Weights of a small CTC audio transcriber.
Model: 5.9M parameters, log mel input, arch conformer, norm rmsnorm, activation gelu, moe top_k, num experts 16, layers 12.
Rows from block 6 of a small CTC audio transcriber, named by matrix and row number. Rows with one number belong to one neuron. Each number is 128 + 24 x the weight over its row's rms, rounded and kept within 0 to 255. All counts start at 0. After the name is the row's rms in percent of the matrix's.
After each neuron's rows are labels from the 100 clips, of 14976, where the neuron reaches its highest value: "responds to" is what is common among them; "loudest band" is the band of the loudest frequency at the time of the peak. Only what is clearly more common there than usual is listed. The data: read English sentences (LibriTTS-R). In brackets: how many of the 100, against the usual share in percent.
# fc1: first MLP up (model.blocks.6.ff1.fc1.weight, 512x128), inputs 64-127
# fc2: first MLP down (model.blocks.6.ff1.fc2.weight, 128x512, transposed), outputs 64-127

fc1.173 103 [188 131  94 124 127 151 117 155 133 183 112 158 115 119 127 130 119 125 155 112 102 125 111 116 150 136 177 110  91 133 127 117 145 130 121 122 177 106 145 217 168 128 114 154 131 115 144 149  97 113 100 116  95 114 141 114 116 147 135 191 139 137 118 147]
fc2.173 103 [119 162 132 103 148 105 151 122 207  82 132 107 111 135 131 129 148 154 116  97 100 164 112 102 131 149 124 163 144 140  80 122 152 132  87 112 107 102 140 133 147  94 131 120 135 114 125 146 103 116 122 144 150  96 113 150 142 124 144 100 152 100 101 118]
responds to: the word "i" (63 vs 20.3); the word "will" (28 vs 4.1)
loudest band: 250 to 500 Hz (37 vs 13.5)

fc1.295 105 [119 137 123  97 148 131  99 124 106 118 171 130 143 146 132 117 144 104 179 118 128 134  95 131 120 100 124 140 113 163 137 163 118 102 167 104 138 184  96 121 127  79 173 114 134 128 142 140 138 143 155 176 150 113 122 128 130 114 188 126 146 115 112 109]
fc2.295 096 [146 133 111 126 127 150 150 105 144 113 100 111 149 150 128 121 131 130 155 119 120 119 179 126 119 133 159 114 127 115 102 113 134 114  71 113 133 127 116  90 103 172 148 116 123 116 127 138 125 117 141 109 187 184 122 154 131  95 117  97 108 125 146 132]
responds to: the word "with" (30 vs 8.9)
loudest band: 250 to 500 Hz (37 vs 13.5)

fc1.501 105 [121 110  88  68 144 134 155 170 135 131 158 122 134 198 158 137 116 146 142 145 142 151 147 129 137 150 108  90  98 141 138 165 156 132  94 131 135  96 121 143 183 103 156 137 101 132 131 113 100 128 129 110 188 119 106 149 123 122  95 103 130 138 135 180]
fc2.501 101 [118  67 181 195 184 115  85 137 160 167 121 106 150 113 115 117 151 138  87 120  83 103 163 129 143 107 124 134 122 101 126  81 123 119 166 114 145 121 143 171 107 132 154 101 172 179 137 116 162 111 136 126 118 163 133 119  99 124 114 140 158 120 147 147]
responds to: the word "you" (56 vs 14.4)
loudest band: 250 to 500 Hz (52 vs 13.5)

fc1.73 095 [117 130  77 103 135 136 117 154 136  96 133 113 120 144 145  98 141 133 112 113 131 138 107 128 142 140 105 101 160 115 125 140 137 120 120  87  85 166 109 125 131 105 110 140 126 110 107 133 170 122 158 115 127 111 104 169 125  83 151 134 172 144 126 110]
fc2.73 089 [148 175 118 143 165 148 155 134 121 126 202 127 128 161  75 145 137 120 144 138 130 113 130 137 135 125 142 151 113 137 141 143 149  87 102 108  96 119  88 156 100 100 159 150 139 161  77 118 182 154  95  96  94 120 116 111 125 102 143 139 124 145 125  93]
responds to: the word "with" (44 vs 8.9); the word "was" (35 vs 15.5)
loudest band: 250 to 500 Hz (40 vs 13.5)

fc1.12 094 [ 91 129 126 121 145 119 120 147 185 102 137 138 150 166  96 148  79 152 146 110  78 125 116 129 161 134 162 128 164  83 166 121 140 139 101 120 125 126 156 154 156 144 119 147 149 132 118 103 139 168 157 145  95 155 131 121 109 151 126 164 114 112 138 105]
fc2.12 093 [121 107 144 153 160 132  84 129 118 109  88 158 139 142 144 140 121 138  94 131 122 110 142 111 124 121 155 110 131 121 129 154 134 128 171 137 100 128  87 118 156 118 124 112  95 135 160  99 129 138 105 159 140 166 119 105 108 138 110 118 117 145  72  77]
responds to: the word "i" (70 vs 20.3)
loudest band: 1000 to 2000 Hz (28 vs 2.2)

fc1.157 080 [118 151 103 119 161 173 175 107 130  95  76 127 137 129 154 139 132  88 140 122  95 112  99  96 153  95  96 118 110  89 124 128 161 155 179 121 139  90 108 141 144 128 105 211 141 130 159 147 109 106 127 156 103 131  69 149 131 139  86 131 135 105  98 151]
fc2.157 086 [153 104 162 115 128  95 107 180 128 180 125 169  91 132 139 112 134 155 119 139 178 103  91 150  98 129 129 119 144 167 115 140 131  64 118 108 130 113 110 124 131 137 121 121 101 123 101 133 177 103 117  79 136 138 147 127 124 144 122 163 115 134 138 144]
responds to: the word "i" (48 vs 20.3)
loudest band: 250 to 500 Hz (32 vs 13.5)

fc1.35 107 [140 153 121 114 142 117 120 113  83  83 113  85 116 150 147 123 108  85 181 131  96 137 154 120 133 134 128  76 122 146 127 170 140  94 123 150 127 125 131 138 122 147 118 114 132 106 133 127 103 161  78 102 148 129 109 159  49 170 151 103 164 133 141 136]
fc2.35 096 [141 171 116 141 128 131 150 145 105 134  65 124 104 134 140 106 129 130 149  94 167  76 191 152 134 131 132 111 110 109 152 146 110 125  99 137 113 117 149 156 110 109 145 167 110 131 131 113 108 197 142 120 150 119  93 138 157 130 126 109 133 138 116 137]
responds to: the word "with" (55 vs 8.9); the word "was" (36 vs 15.5)
loudest band: 250 to 500 Hz (31 vs 13.5)

fc1.320 101 [139 140 119 132  90 139 114 128 148 123 135  90 107 161 128 149 134 141 104 143  83 111 124 126 148 168 123 125 126 143 161 126  89 158 144 122 156 141 132 151 131 182 109 148  97 147 146 107 124  93 102 156 126 131 190 134  87 111 109 131 113 150 127 144]
fc2.320 110 [117 122 149 120 120 125 132 142 116 135 117 129 121 143 102  82 106 102 122 120 123 150 154 163 157 129 117 155  56 115 148 116 113 166  89 149  85 176 126 132  99 143 140 126  90 101 120 158 132 125  94 102  82 132 139 137 125 150 181 108 145 123 109 170]
responds to: the word "with" (27 vs 8.9)
loudest band: 250 to 500 Hz (36 vs 13.5)

fc1.446 113 [139 115 153  93 135 134 119 141 110 113 115 132  83 123 110  86 134 126 144  76 142 132 116 102 148 135 144 162 127 119 124 139 125 123 144 132 123 126 168 134 109 150 124 172 158 129 129 150 129 129 141 188 118 169 113 129 163 156  80 110 134 145 123 135]
fc2.446 118 [178 151 152 117 117 136 149 124 147 109 105 122 127 130 130 112 115 117 123 153 138 119 120 105 148 129 117 173 143 150 105  81 141 125  82 120 111 139  98 170 123 111 153 160 126 118 119 176 153 116 134 143 142 119 127  94 153 141 158 160  82 114 133 165]
responds to: the word "i" (41 vs 20.3)
loudest band: 250 to 500 Hz (45 vs 13.5)