python train.py --model="CTC audio transcriber" --input="log_mel" --spec_augment=true --win_length=512 --vocab_size=32 --arch="conformer" --norm="rmsnorm" --hidden_act="gelu" --head_dim=48 --layers=12 --positions="learned" --kernel_size=31 --shampoo_beta=0.95 --max_steps=3100
Rows from block 3 of a small CTC audio transcriber, named by matrix and row number. Rows with one number belong to one neuron. Each number is 128 + 24 x the weight over its row's rms, rounded and kept within 0 to 255. All counts start at 0.
After each neuron's rows are labels from the 100 clips, of 14976, where the neuron reaches its highest value: "loudest" is the band of the loudest frequency at the time of the peak; "responds to" is what is common among them. Only what is clearly more common there than usual is listed. The data: read English sentences (LibriTTS-R).
# fc1: first MLP up (model.blocks.3.ff1.fc1.weight, 512x128), inputs 86-127
# fc2: first MLP down (model.blocks.3.ff1.fc2.weight, 128x512, transposed), outputs 86-127

fc1.412 [135 145 121 165  88 145 117 125 140 128 150 107  89 102 111  93 103  85  98  80 144 122  74 107 149 108 121 118 153 129 141 133 140 143 103 119 124  83 124 124 110 173]
fc2.412 [138 113 151 151 123 107 117 119 130 116 141 148 120  89 130 170 130 160 114 106 119 108 131 108 146 126 140 141 119 140 113 134 136 131  88 160 146 154 136  93  94 139]
loudest: 1000 to 2000 Hz
responds to: voice: female

fc1.358 [100 152 155 123 135 135 133 102 141 104 108  94 133 136 148 134 153 156 150 120 148 112 161 169  86 106 147 144 184 139 119 124 148 152 123 133 133 123 140 109 132 101]
fc2.358 [ 89  75 104 163  95 133 132  86 143 105 116 143 115 140 171 135 104 160 128 164 171 122 135 124 109 121 119 111 178 151 125 160 141 158 105 108 148 129 117 147 143 136]
loudest: 500 to 1000 Hz; 1000 to 2000 Hz
responds to: voice: female; the word "i"

fc1.136 [139 155 118 129 131 150  93 102 122 152 120 128 115 149 106 184  83  49 122 124 109 103 155 160 146 116 196 115 135 152 127  99 104 139 164 133 121 127 173 119 141 159]
fc2.136 [101 159 107 121 160 136 134 130 125 133 128 160 141 157 130 170 113 131 119  96 156 142 103  97 170 130 117 144  99 162  96 147 122 114 123 151 128 142 147 153 127 141]
loudest: 250 to 500 Hz
responds to: voice: female

fc1.180 [135 157 139 116  95  87 116 133 104 105 120 165  90 114 123 112 156 156 146 128  99 133 151  85 119 115 106 161 134 140 115 125 130 113 120  77 142 158 132 165  99  82]
fc2.180 [128 144 101 180 134 127 121  86 148 111  86 129 148  92 106 145 133 149 127 143 106 131 108 110 156 113 121 123 152 168 129 144 122 150  93 135 151  88 140 149 152 115]
loudest: 250 to 500 Hz
responds to: voice: male

fc1.488 [ 93 143 110 112  80 142  92  95 178 178  83 107 153 106 133 129 102 141 153  99 150 126 108 113 137 128 183 148 136 102 139 131  96 159 144 123 140 141 124 185 137 129]
fc2.488 [ 67 128  97  95 109 132 110  80 124  97 116 149 103 121 152 135 143 103 172 136 120 106 150 117 134 124 138 123 142 133 166  83 136 143 152 134 152 143 107 118 152 139]
loudest: 500 to 1000 Hz
responds to: voice: female

fc1.442 [100 111 178 128 139 176 122  84 110 126 124 157  93 128 109  87 112 100 145 121 126 170 110 136 136 107 163 121 119 145  96 145 101 122 133 122  88 107 172 138 140 105]
fc2.442 [164 156 125 126 135  86 170 122 142  95 164 147 123 107 142 161  76 201 122 124 149 159 118 153 100 149 103 121 157 135 144 144 112 171 118 152 148 130 121 149 113 138]
loudest: 250 to 500 Hz
responds to: voice: female; the word "be"

fc1.89 [141 121 104 128 118 147 100 100 126  75  97 152 140 139 166 126 173 114 141 141 123 155 105 104 131 146  90 107 129 115  88 131 151 128 159 104 125  80 125 166 138 127]
fc2.89 [118 128 103 183 130 136 115 141 130 190 170 107 128 110 109  59 119 112 123 141 136  96 189 139 151 144 134  99 160 128 161 129 108 106 126 127 164 152 130 108 108 150]
loudest: 500 to 1000 Hz; 1000 to 2000 Hz
responds to: voice: female

fc1.427 [147 114 142 129 166 162 126 107 106 124 133 111 144  78 146 131  97 144  98 117 136 128 117 116 117 156 143 122 137 176 143 128  83 172  89 135 178 154 159 127 161 131]
fc2.427 [103 167  87 115 106 117 128  91 101 101 158 106 108 175 121  60  98 109 110 142 152 156 124 159 160 117 135 121 137 121 114 168 145 116 131 134 135 143  96 123 128 137]
loudest: 500 to 1000 Hz
responds to: voice: male

fc1.107 [146  95 103 134 117 128 104 108 134 118  58 122 140 127 166 137 171 107 140 146 100  94 151  66 161 160 111 120 161 138 147 122 142 111 122 109 138 111 123 128 155 148]
fc2.107 [136 126 143 144 147 166  89 132 148 170 152 129  79 131 116 147 117 124 130 113 113 138 180 110 135  91 171 137 136  94 157 124 138 182  86 131 123  91 155 114  96 131]
loudest: 1000 to 2000 Hz
responds to: voice: female

fc1.506 [ 92 155 136 123 160 152 106 140 103 103 150 155 115 152  96 115  95  95 167 141 168 138 138 137  93 148  88 148  98 141  81  85 120 106 125  86 130 102 122 114 118 139]
fc2.506 [ 99 126 141  89 123 147 168 142 109  95  89 144 144 127 132 177 155 149 143 105 112 161 106  97 154 109 107  93 136 184 117 120 116 109 134 104 128 118  94 114 109 131]
loudest: 250 to 500 Hz
responds to: voice: female

fc1.463 [190 131 117 110 109 184 136 145 144  97 134  92  94 127 123 119 119 110 154 112  87 134 125 101 137 129 180 134 152  98 135  97 127 128 122 154 120 100 112  83 157 141]
fc2.463 [106 175 135 157 126 120 135 138 116 155 121 101 102  95 123 199 175 161  95 136 161 127  99 114 125 153 124 125 109 135 121 122 166 127 126 117 163 131 148 155 163 106]
loudest: 1000 to 2000 Hz
responds to: voice: male

fc1.306 [120 144 148  64 128 143 158 129  95 143 120 144 129 114 108 105 157 116 120 125  96 110  53  97 144 140 185 152 150 208 118 118 147 130 117  85 147 110 110 151 137 149]
fc2.306 [131 139 109  98  99 148 128 103 137 156 137 107 158 145 121 154 127 126 128 156 218 137 151 130 137 136 100 102 164 103 122 114 139 166 133 111 153 127 147 109 148 111]
loudest: 2000 to 4000 Hz; 4000 to 8000 Hz
responds to: voice: male

fc1.450 [150 136 135 137 117 138 125 167  96 128 106 142  90 141 193 141 119 148 144 145 126 114 151  94 145  95  80 154 140 148 133 123 106 148 133  74 127 158 135 138 113 139]
fc2.450 [144 130 127 112  98 125 125 127  92 145 103 137 108 153 132  95 128 137 139  94 140 122 116 147 103 125 102 145 102 158  75 150 133  85 134 144 142 113 107 178 141 155]
loudest: 250 to 500 Hz
responds to: voice: male

fc1.319 [112 114 108 147 147 108 149  80 130 136 138 180 129 144 126  84 114 109 186 121 132 144  87 127 135 148 128 120 201 127  82 167  97 120 123 116 163 143 130 129 131 125]
fc2.319 [112 145 130 136  83 101  83 166 138 123 103  84 122  95 152 153 134 158 131 122 133 112 135 149 129 157 136 112 108 102 130 108 151 126 120 117 173 141 123 116 100  90]
loudest: 1000 to 2000 Hz
responds to: voice: female

fc1.503 [116 123  97 149 134 115 136 142 166 167 125 102 145 120 153 125 190 155 131 158 162 121 128 151 112 188 128 141 168 108  98 102 116 110 146 129 194 119 120 140 124 104]
fc2.503 [109 121 126 120 111 113  86 134 132 157 132 144 114 136 126 117 149 114 156 128 126 123 114 157 116 125 103 108 153 171 111 165 139 117 106 106 146 152 133 116 112 137]
loudest: 1000 to 2000 Hz
responds to: voice: female

fc1.141 [102 156 105  96  99 132 120 125 122 116 117 117  98 130 167 140  88  97 125 141 100 125 171 130 145 108 152 101 132 108 132  90 146 128  86 107 125 139 135  92 112 164]
fc2.141 [ 94 108 114 126 134 159 151 133  83 120 136 123 160 119  97 182 116 120 139  94 113 101 138  99 118 146 116 102 131 141 120  99 125 113 110 115 195 130  92 108 165 143]
loudest: 500 to 1000 Hz
responds to: voice: male

fc1.88 [125 138 113 131 143 141 152 111  76 167 143 109 109 117 107 161 121 161 118 158 174 139  93 108 171 106 144 150 146 140 157 155 102 144  99 104 140  96 126 171 147 105]
fc2.88 [130 149 103 124 152 120 118 148 159 124 133 119 204 149 145  89 125 139 156 101 122 146 196 167 103 136 129 128 135 126 109 100 134  98 133 136  91 154 115 137 127 119]
loudest: 2000 to 4000 Hz
responds to: voice: male

fc1.100 [130 130 147 119 132 121 122 112 144 111 133 112  74 126 130 152 113 150 104 137 153 136 144 133 134 119 131 135 123 171 173 150 131 112 152  91 166 147 132 125 126 140]
fc2.100 [143 151 108 148 119 140 160  92 116 118 126 139 123  56 141 154  88 125  92 127 132 121 151 154 112 149 117 119 159 121 119 131 138  96  89 133 150 124 116 170 100 155]
loudest: 500 to 1000 Hz
responds to: voice: male

fc1.385 [ 89 114 112 158 153 116 104 113 130 161 105 139 111 150 117 119 112 139 111 130 119  88 134 117 159 127 134 140 123 127  94 134 130 143  61 123  99 137 119 130 154 124]
fc2.385 [140 117 146 147 134 147 120 104 116 110 100 116 133 146 177 139  99 105 134 123 136 137 144 120 142  73 121 130 116 177 139 129 123 110 106 127 134 103  88 183 151 181]
loudest: 250 to 500 Hz
responds to: voice: female

fc1.459 [109 112 137 166 116 125 142 101  76 147 129 127 118  84 139 148 101 120 137 162  79 148 132 115  87 104 156 173 133 133 138 133 107 126 127 112 140 138 146  84 101 141]
fc2.459 [146  95 140 134 145 141 106 116 117 121 107 128 137 106 124 166 171 107 107 142 158 144 118 116 119 120 154 149 100  69 110 148 132 100 147 100 117 117 166 118 159 130]
loudest: 500 to 1000 Hz
responds to: voice: female; the word "and"

fc1.367 [175 117 112 167 189  65 148 105 116  89 119  99 149 123 148 133  90 150 152 152 151 161  94  83 164  94 105 132 152 107 139 169 114 145 133 115 150 102 142 152 125 158]
fc2.367 [123 138 132 105 125 116 138 171 122 139 137 161 122 103  53 165 164 118 148 118 144 118 129 142 141 126 151 113 151 136 109 115 136 162 126 136 116 178  95 128 106 152]
loudest: 250 to 500 Hz
responds to: voice: male

fc1.172 [ 83 143  78 109 117 152 102 130 139 158 111 114 108 125 169 175 104 108 149 140 123 164 105 106 106  90 126 143 115 163  79 121 127 114 134 108 156 142 110 151 160 128]
fc2.172 [147 152 143 135 170 177 134 130 142  75 131 116 130 124 151 147 133 141 104 105 122  63  95 124 161  94 134 127 186 151 151 140 125 105  90 140 151 129 150 161 101 147]
loudest: 500 to 1000 Hz
responds to: voice: male

fc1.75 [139 129 129 147 155 132 185 125 126 117 134  65 137 123 162  99 110 179 139 127 115 141 150 103 168 136 163 130 155 103 124 126 120 141  78 126 123 105 145  93 133 148]
fc2.75 [135 147 163 139 170 122 124 138 132 114 134  80 131 184 147 140 158 146 142  94  80 145 116 135 163 172 120 145 154 120 108 144 115 142 162  74 139 117 136 131 202  81]
loudest: 1000 to 2000 Hz
responds to: voice: female

fc1.369 [109 122  96 121 111 130 116 105 142 129  85  79 145 156 115 116 134  91 103 159 151 121 173 100 110 126 136 104 135 134  88 140  94 142 129 111 158 103 127 139 161 115]
fc2.369 [105 137 112 141 125 118 129 102 126 145  85 173 133  97 121 118 131 152 146 122 100  76  88 118 177  99 132 174 117 124 156 161 112 109 136 140 157 113  98 126 148 158]
loudest: 500 to 1000 Hz
responds to: voice: female

fc1.189 [ 98 159 145 146  99 109 124 126  91 172 129 147 153 151 156 106 151 139  93  90 118  93 163 134  82 123 124 131 116 132 138 119 117 118  76 109 118 129 195 119 137 144]
fc2.189 [121 103 161 116 134 141 145 120  81 105 134 138  78  94 107 140 142 180 163 123  97 135 127 114 116 139 130 130 149 131 152 150 122 136 116 112 134 113 173 173 114 128]
loudest: 250 to 500 Hz
responds to: voice: female