config = dict(
    dataset='read English sentences (LibriTTS-R)',
    n_mels=40,
    hop_length=160,
    win_length=512,
    mlp_ratio=4,
    head_dim=48,
    kv_group_size=2,
    moe_every=1,
    experts_per_token=2,
    positions='learned',
    optimizer='soap',
    batch_size=64,
    epochs=12.7,
    weight_decay=0.2,
    adamw_weight_decay_other_params=0,
)
Rows from block 7 of a small CTC audio transcriber, named by matrix and row number. Rows with one number belong to one neuron. Each number is 128 + 32 x the weight over its row's rms, rounded and kept within 0 to 255. All counts start at 0. Numbers have three digits each.
After each neuron's rows are labels from the 100 clips, of 14976, where the neuron reaches its highest value: "top examples" is what is common among them. Only what is clearly more common there than usual is listed. The data: read English sentences (LibriTTS-R).
# fc1: first MLP up (model.blocks.7.ff1.fc1.weight, 512x128), inputs 64-127
# fc2: first MLP down (model.blocks.7.ff1.fc2.weight, 128x512, transposed), outputs 64-127

fc1.309:137155108116108109117105154050105150048148173178037161148087145235121094107130137110135162153147138132098127088127152163118100110116147168148163140108092168141109088083185149138159117112158172
fc2.309:117148154135143113144053109138114185117166108207161162154128118097125112146090173160128118182171112142097125160133109181233114152129142147127106120094147131148105124069105090091102121101171147
top examples: the word "you"

fc1.5:123130123064154124086087154147143125087119157145094167119181137129134109132148098164144160151095118102110129143121098139125139124139105131130155061157107101190205150119077172111122121125146109
fc2.5:133129099210139152117142080154132193115113087082124096123171104141074114101135152137132199120109154154136166076098157097108100090066126127166192096148104103095177153128128134143142124116149147
top examples: the word "you"; the word "your"

fc1.113:162130101193092094124174092073125161147104107111143139141087092120132112044100163113165141120213110096127136137065114124091088141144126087159116117147135102144144157126118139134124105121156122
fc2.113:103165121093075076101151104133163151111087095138122172184167157132097144131108103147156114151062139130098116123101122128073149109108107138115139124042184122155102113115108109112064147119152099
top examples: the word "he"

fc1.110:201125180149144156169172146123080121144178111137084086186145073097101081153157166119102086062127073173112115089134124113109085126122156091084199116094152133111102107143139128144168081155077125
fc2.110:150148080115105140050151128157097169166103131190171116169180170075149132095156113096078128089107115141101126143147185125188153169157162138111170106116141155083122155156128088085119147174139133
top examples: the word "only"

fc1.28:099109121111118113151123092141137119157153127125077176170095114151113142092202064136126115120104161078071128032135155105102115098160130137102139130158131092113114135113117134149098113167130109
fc2.28:125124088134133134095089121134101094158097132199087132128184161136142157119098154135095077159156109165062143114172155104193134114105171116184168093116095129123152123125145158104122108121158095
top examples: the word "you"

fc1.213:110123101086078075121136071047068092151159143143155123122160131159115135062070097162173091098066103176164127134097133169123084117106123206181118143129132138147125087111098085139143146089124133
fc2.213:195142139153109114141162161162160157091121098116159134179122121114105127152075138055136145136171112100099119126164141114172163106106203116119102130120135124099112132108135157073129163134146143
top examples: the word "he"

fc1.359:109159147132072160094126128064120152118136106098136094108083143089143101107118122175153064181166149125175058122154121107148122152113104123112112070179145083166196134114113177189212125119074074
fc2.359:174171072151144126098117141234085139149157148100174162090104083085121120133134195136134159153084141138183116129100103137102137115142177144172141109120139172138074105148171160139104145099191099
top examples: the word "not"

fc1.337:090149121143086150182098043116133071128150146162095099173138079133100084133113133140143150138140127160134178170157094155090172152177135150149146130114096080131190107092072120155113188112148124
fc2.337:138155168117096101142140129057148145129100086163169076102126098143172185151147136091124091112155110117143153079126095157193159123179150115166110108139127134164144110120132092160160108076192138
top examples: the word "her"

fc1.231:133118059071170092122218186116058069130166092103152116147138076161127131149076093129108132115132103090156186130157166135154117161159126092126155131153141143174179130149105116146122095115091143
fc2.231:150179139144075133048165158100133138107098161144125123133123145170106112127207124126158127197163179137127116095136081152130105127199183073123107174106144163119137128086091093126139122127113133
top examples: the word "but"

fc1.43:119156134118072166086105074110114124097134152104066107176139138077107053072127116149138130143086097141134174131075156159145154129140145092161126136110085218160087076109098074174112144127095140
fc2.43:144158145107104129143146153091114137109098131090154152125130165138139132123157113119171131134181176141119144144083079197145164182134131155120157104108183156149123086108106139146070148161140123
top examples: the word "i"

fc1.406:179113109117124132102142105112087118151116110118162106149171033048161128138145122112077130086173079086142100115183041156180126153115121146112109121106123134131138161174140108103137139174173091
fc2.406:038092089159131149104111154181128128134083166058164168130144173091138143135138115111086132138160134099081090181159141138135073169152136103149149116119101095127119163127228078135137119114149107
top examples: the word "so"

fc1.49:138114110169170118163049101103086090078094135126132111180120154117124130156123177144097146147156172121083098157163160125137129142155200124136128166212128131120136099133037144110111175173167169
fc2.49:113149132073135123168159123129091162109140093100175134152110087070114142214097181117142176200184134108220183124099107092175112118156138138076114097145134149084133168118156103097090064113147119
top examples: the word "but"

fc1.453:164125181104164111084186151109143113125122153136132140094147105139134079118110130126130108132124071113109126058167109208161074152129145178135194127089098056162126122111142133138152094183166139
fc2.453:096115156135153114122086188101081118132116154159137135142162162168134124201106171097137147137119176054093142167139121121150158143070130130097166148087144143138165017081154118131158192125142118
top examples: the word "so"

fc1.139:113153096084120111145128129073119039208136113159108143121077130139124158105146196151148169146135116142055109116123120112113135078166068081068124132151112111129161124150118108114122205105108109
fc2.139:141166132132119122140142140148113092086091146138170096132135158139129163161120189137187181109161144074108136092164115143171158123146168056116126195090050146123125101111190097168093120147109148
top examples: the word "not"

fc1.296:128083148104117107174100099103095128117185074140142123182194105097111127112151105196088153141093113069123103154153143068119082117126104116165136176114139121096106126164086103110155147117192183
fc2.296:197111135120124124111124053165161110105102210094058119058106098182100141113160209094145083125137190086132119124140141148114140134113095154129091142106190108133133090111103151125136107110097116
top examples: the word "he"

fc1.445:145124116077127131126096079141102098130089121039083139174104161176140071149158116146129164095137151086106093109154117255127117113118171168098155109110135141140115125093123128152126131091138128
fc2.445:103076128103122104130129152066079111179189101100117138144159106176104025112090114131124161080101099156087160126098166170143116091096140115152143143129103100127160102181130183175196196115146080
top examples: the word "he"; the word "his"

fc1.175:134135164084089062101170101096115109133100125182120119113069138112166104121130118172130148198068088173166119137136090140086119145125122133129083104126115195114105172133049124106087192082089098
fc2.175:152118115146130132096133163157137137162166176074153101137112140169176130164131132146133195144104118155155135101121097094114139087119123100056152081173126128128152129142150097077147161151198087
top examples: the word "for"

fc1.7:169155134148107097180107091105101113119139164116098077119134139147137097133107138141105156140099140129062043153166117137178130175121150082151121089125089123121140056171126080170091162149142128
fc2.7:159104148115113101082143137111104091129104162143141221148086180157129113120162106136109143143108105059125125136114088131148179138129159168100116107162131112182161148102152211135139122052127097
top examples: the word "she"

fc1.233:100150116141121079138173138090107126096133121145070167108109109172147203100116102111110133127163072109148154061144144131130195184155208125170170123143160108117157128117090189119120110136121122
fc2.233:116113141136148176157121064116175116122160145057096135166062127108164149144202077155097140095168145109079129126151100128143123147171124088089115117099175142114130134162105157122152141133134182
top examples: the word "i"

fc1.263:189176065151137209177103194122105163129082156109119157102130143136132167172170140136141086141131183161118076127121124147096115168132125108145093174099113118140193064079079174111161171125147116
fc2.263:224124158134171150147100138084157079096150178130136114102150096185058143092125125148145139091100098107156119090122141114095062125148159128086093157095144170126088112108138124066087177099092103
top examples: the word "with"

fc1.92:183091096100136164098131145080083114099145144157087067116138127159124142190131166185191100132146086086161126079154093129131130075160181073115146160116118116115126098141119109125125136135165126
fc2.92:048121092119126134133112140131139145143133132125095167093153107123127151136125128171125147176129095096153103133123127111140128131162127105165137046140126051144149126089143169110124130151156160
top examples: the word "but"; the word "be"

fc1.427:105117081108046071183172133141142124093152218120134145091152154170140135107149143130132144143117104094192166118141137205101144088085117181165131065145121100145088080122193105154150092121101167
fc2.427:120116154120133059127131145091166165085141148224070099115112130148116061158134108165095170160149118087170157171112095183133133088167113156124100166120090130121161157132115132196142150130099110
top examples: the word "he"

fc1.65:162171153111122155101178110164182067084193105099161170141124145148176177106116154126094109123135128137098152109173095186102101170086140132159115155149139108132134148129163146117185119116108140
fc2.65:117087128130155193085130129120124133097123144158183161108142103146125157149132082112115089151157189191114150076150105127083101101130204152137134109102118110128165039129099134104179112079141112
top examples: the word "you"

fc1.377:126144099064111183172081117123118128142160124134054128094108171164147044087129096087140105146137133084117061123159108113163097161121154140138128089121064105144172116149096117066161116134206076
fc2.377:146108146118103145074162082102101095133095112161137163176139104103167137126113185190166136134106122174131093120141196138144183128146139078136112112163157115096160160121143103134122083034101110
top examples: the word "not"

fc1.362:146130129157204143128114113091096123170141110134111129126164160096090177123146078104156129142167139137117110127169140133160143153104139099110136128145141152085080182145143077072146090184088101
fc2.362:128088163098148164171142105171142115078088147166151126156130132137013108108115148120154144100078095166155100089137117200104129116131107083139145088096114100124136110107122103156155116137149179
top examples: the word "old"

fc1.165:152142126128133114093113153164086131090160111153135095063133090171144177114170171156142146132136097147132146129120178194155202092107159158137127161119079120132098145140149119165140108113114106
fc2.165:108138162148122135136118096134120116064156157115082141122169099095070126170127132093087098172183111126139096149222099109137139144165115190167125118145119111157106103131106136114137107148201166
top examples: the word "you"

fc1.363:190140118113162112141166175147166142127143169142155129121118114104097168088139151089113108163100149109156138140105143199137120096102146124125116169200173131126067070080142128130118135101080147
fc2.363:095117093153079131096143174158104090092157145148145093089147108133141124121146108136143111094164186183145147053156127170114069098089168152169140142103149134164176088148168147103096046099122122
top examples: the word "you"

fc1.171:165142143065125121137101122109136065173103078143102129109103054200088114123069087148142116153108159138146139122185074130113098092098158150141095070166126171084148103123129108112093167149126139
fc2.171:139114169120137175121063099122144109121131116122093140146180112140140103151187148134130147091061130119128139091236093141155191122161142175131160143140136173100096173168137164122136142116150168
top examples: the word "only"

fc1.219:113075111126107117104092124093139126133141121103098110115165106127110086133121153177143189130152103115113132059147125133074184076118102143109086173154137167166140132124142243124111086157053143
fc2.219:112089133117140049141133101117143104115156150165143137142106171104081123196103123118089102131061104130066079120184096114163085058137083154117117170142110159149123149141084103139151109108156115
top examples: the word "time"

fc1.261:089150114100103133117138126037151121105161170132128154087121109165116127108125076128109159195122147117118085078170120169115171127163106152159088155146130157085118144160116102160163145191091142
fc2.261:169157116126112160108135137094097159103123137102155136068160161130150118192157121136130141131137128172120076126110099076129129109091151118137151138176089138164150159100184035142088163129115091
top examples: the word "but"

fc1.463:097173075114051132152091148149140128184141119125163147131176112178131143070176147110140129115121076095139159122142145135126141106163151085185210097129149141101114182146157165184117092091178068
fc2.463:089090102138177134124096079139133160093153097112074119100146165107170089153118095126174091156135111105115103121159185188120056145103087137070152185125085085119146050164131087080185128143151115
top examples: the word "but"

fc1.200:127114118157144132091125210119131099090110146134085114094153108132124093164100077154139165122157089076103120116147180174080138129120162198195082122119162120119203178105164079155138148136130127
fc2.200:060064128134112134172080100090117100155176110122167142128190160116104164098165113087166110138147114130210125201067110125097053118130131109142145162130173104146076150116116143094160110055145141
top examples: the word "she"

fc1.411:120151109125122117140124154118147035160147097127084126144142121128179147176121114129161124104111107185115161181145104141215166142074144115126173141093119104115114147164167069092118069140145136
fc2.411:165133144159155146111096078149150164116126070148068162052147122178098113122132128106076128095140116128124085138122101108126104090104113136108129129138105144117049163134117156106158147109119159
top examples: the word "only"

fc1.170:123116127139122170076129080116168130148168139172107099104100102127143150134143138112192096135111106146141080128103087171052095138116128124120119114152117128138119117149124110170173138154121157
fc2.170:216105101139126141127143156143104148129082176121123143180157122088121121104143090164097094168118140129112140146130140090148219097172128120147132150088078125127163067083158120145112121067072126
top examples: the word "for"

fc1.46:088137122177091127175129210099095019157125143159136139150121091157100146086121170122120138121113096144173157137132142139102124127127160098143141116134133154229150114066121145148160188102136148
fc2.46:102136119137049084115095139076148106096141127111115111116166114169200129086075153116109151095130137109108131156141147097110119160159111115185117091113148146135147099213173108065077146134132127
top examples: the word "her"

fc1.365:122112104133120163162124111147151111103143122147165146119162159146166174127164099136134146111151071129124161145170101137166151143168144112137144156049161106106103166134093129166136096103115102
fc2.365:125141126163110155085136092126101071142101158110142112059137104132131092123100041121136104151111136091100165125126143107074059133115130064103122158130192105102092098122153122133137168133165106
top examples: the word "with"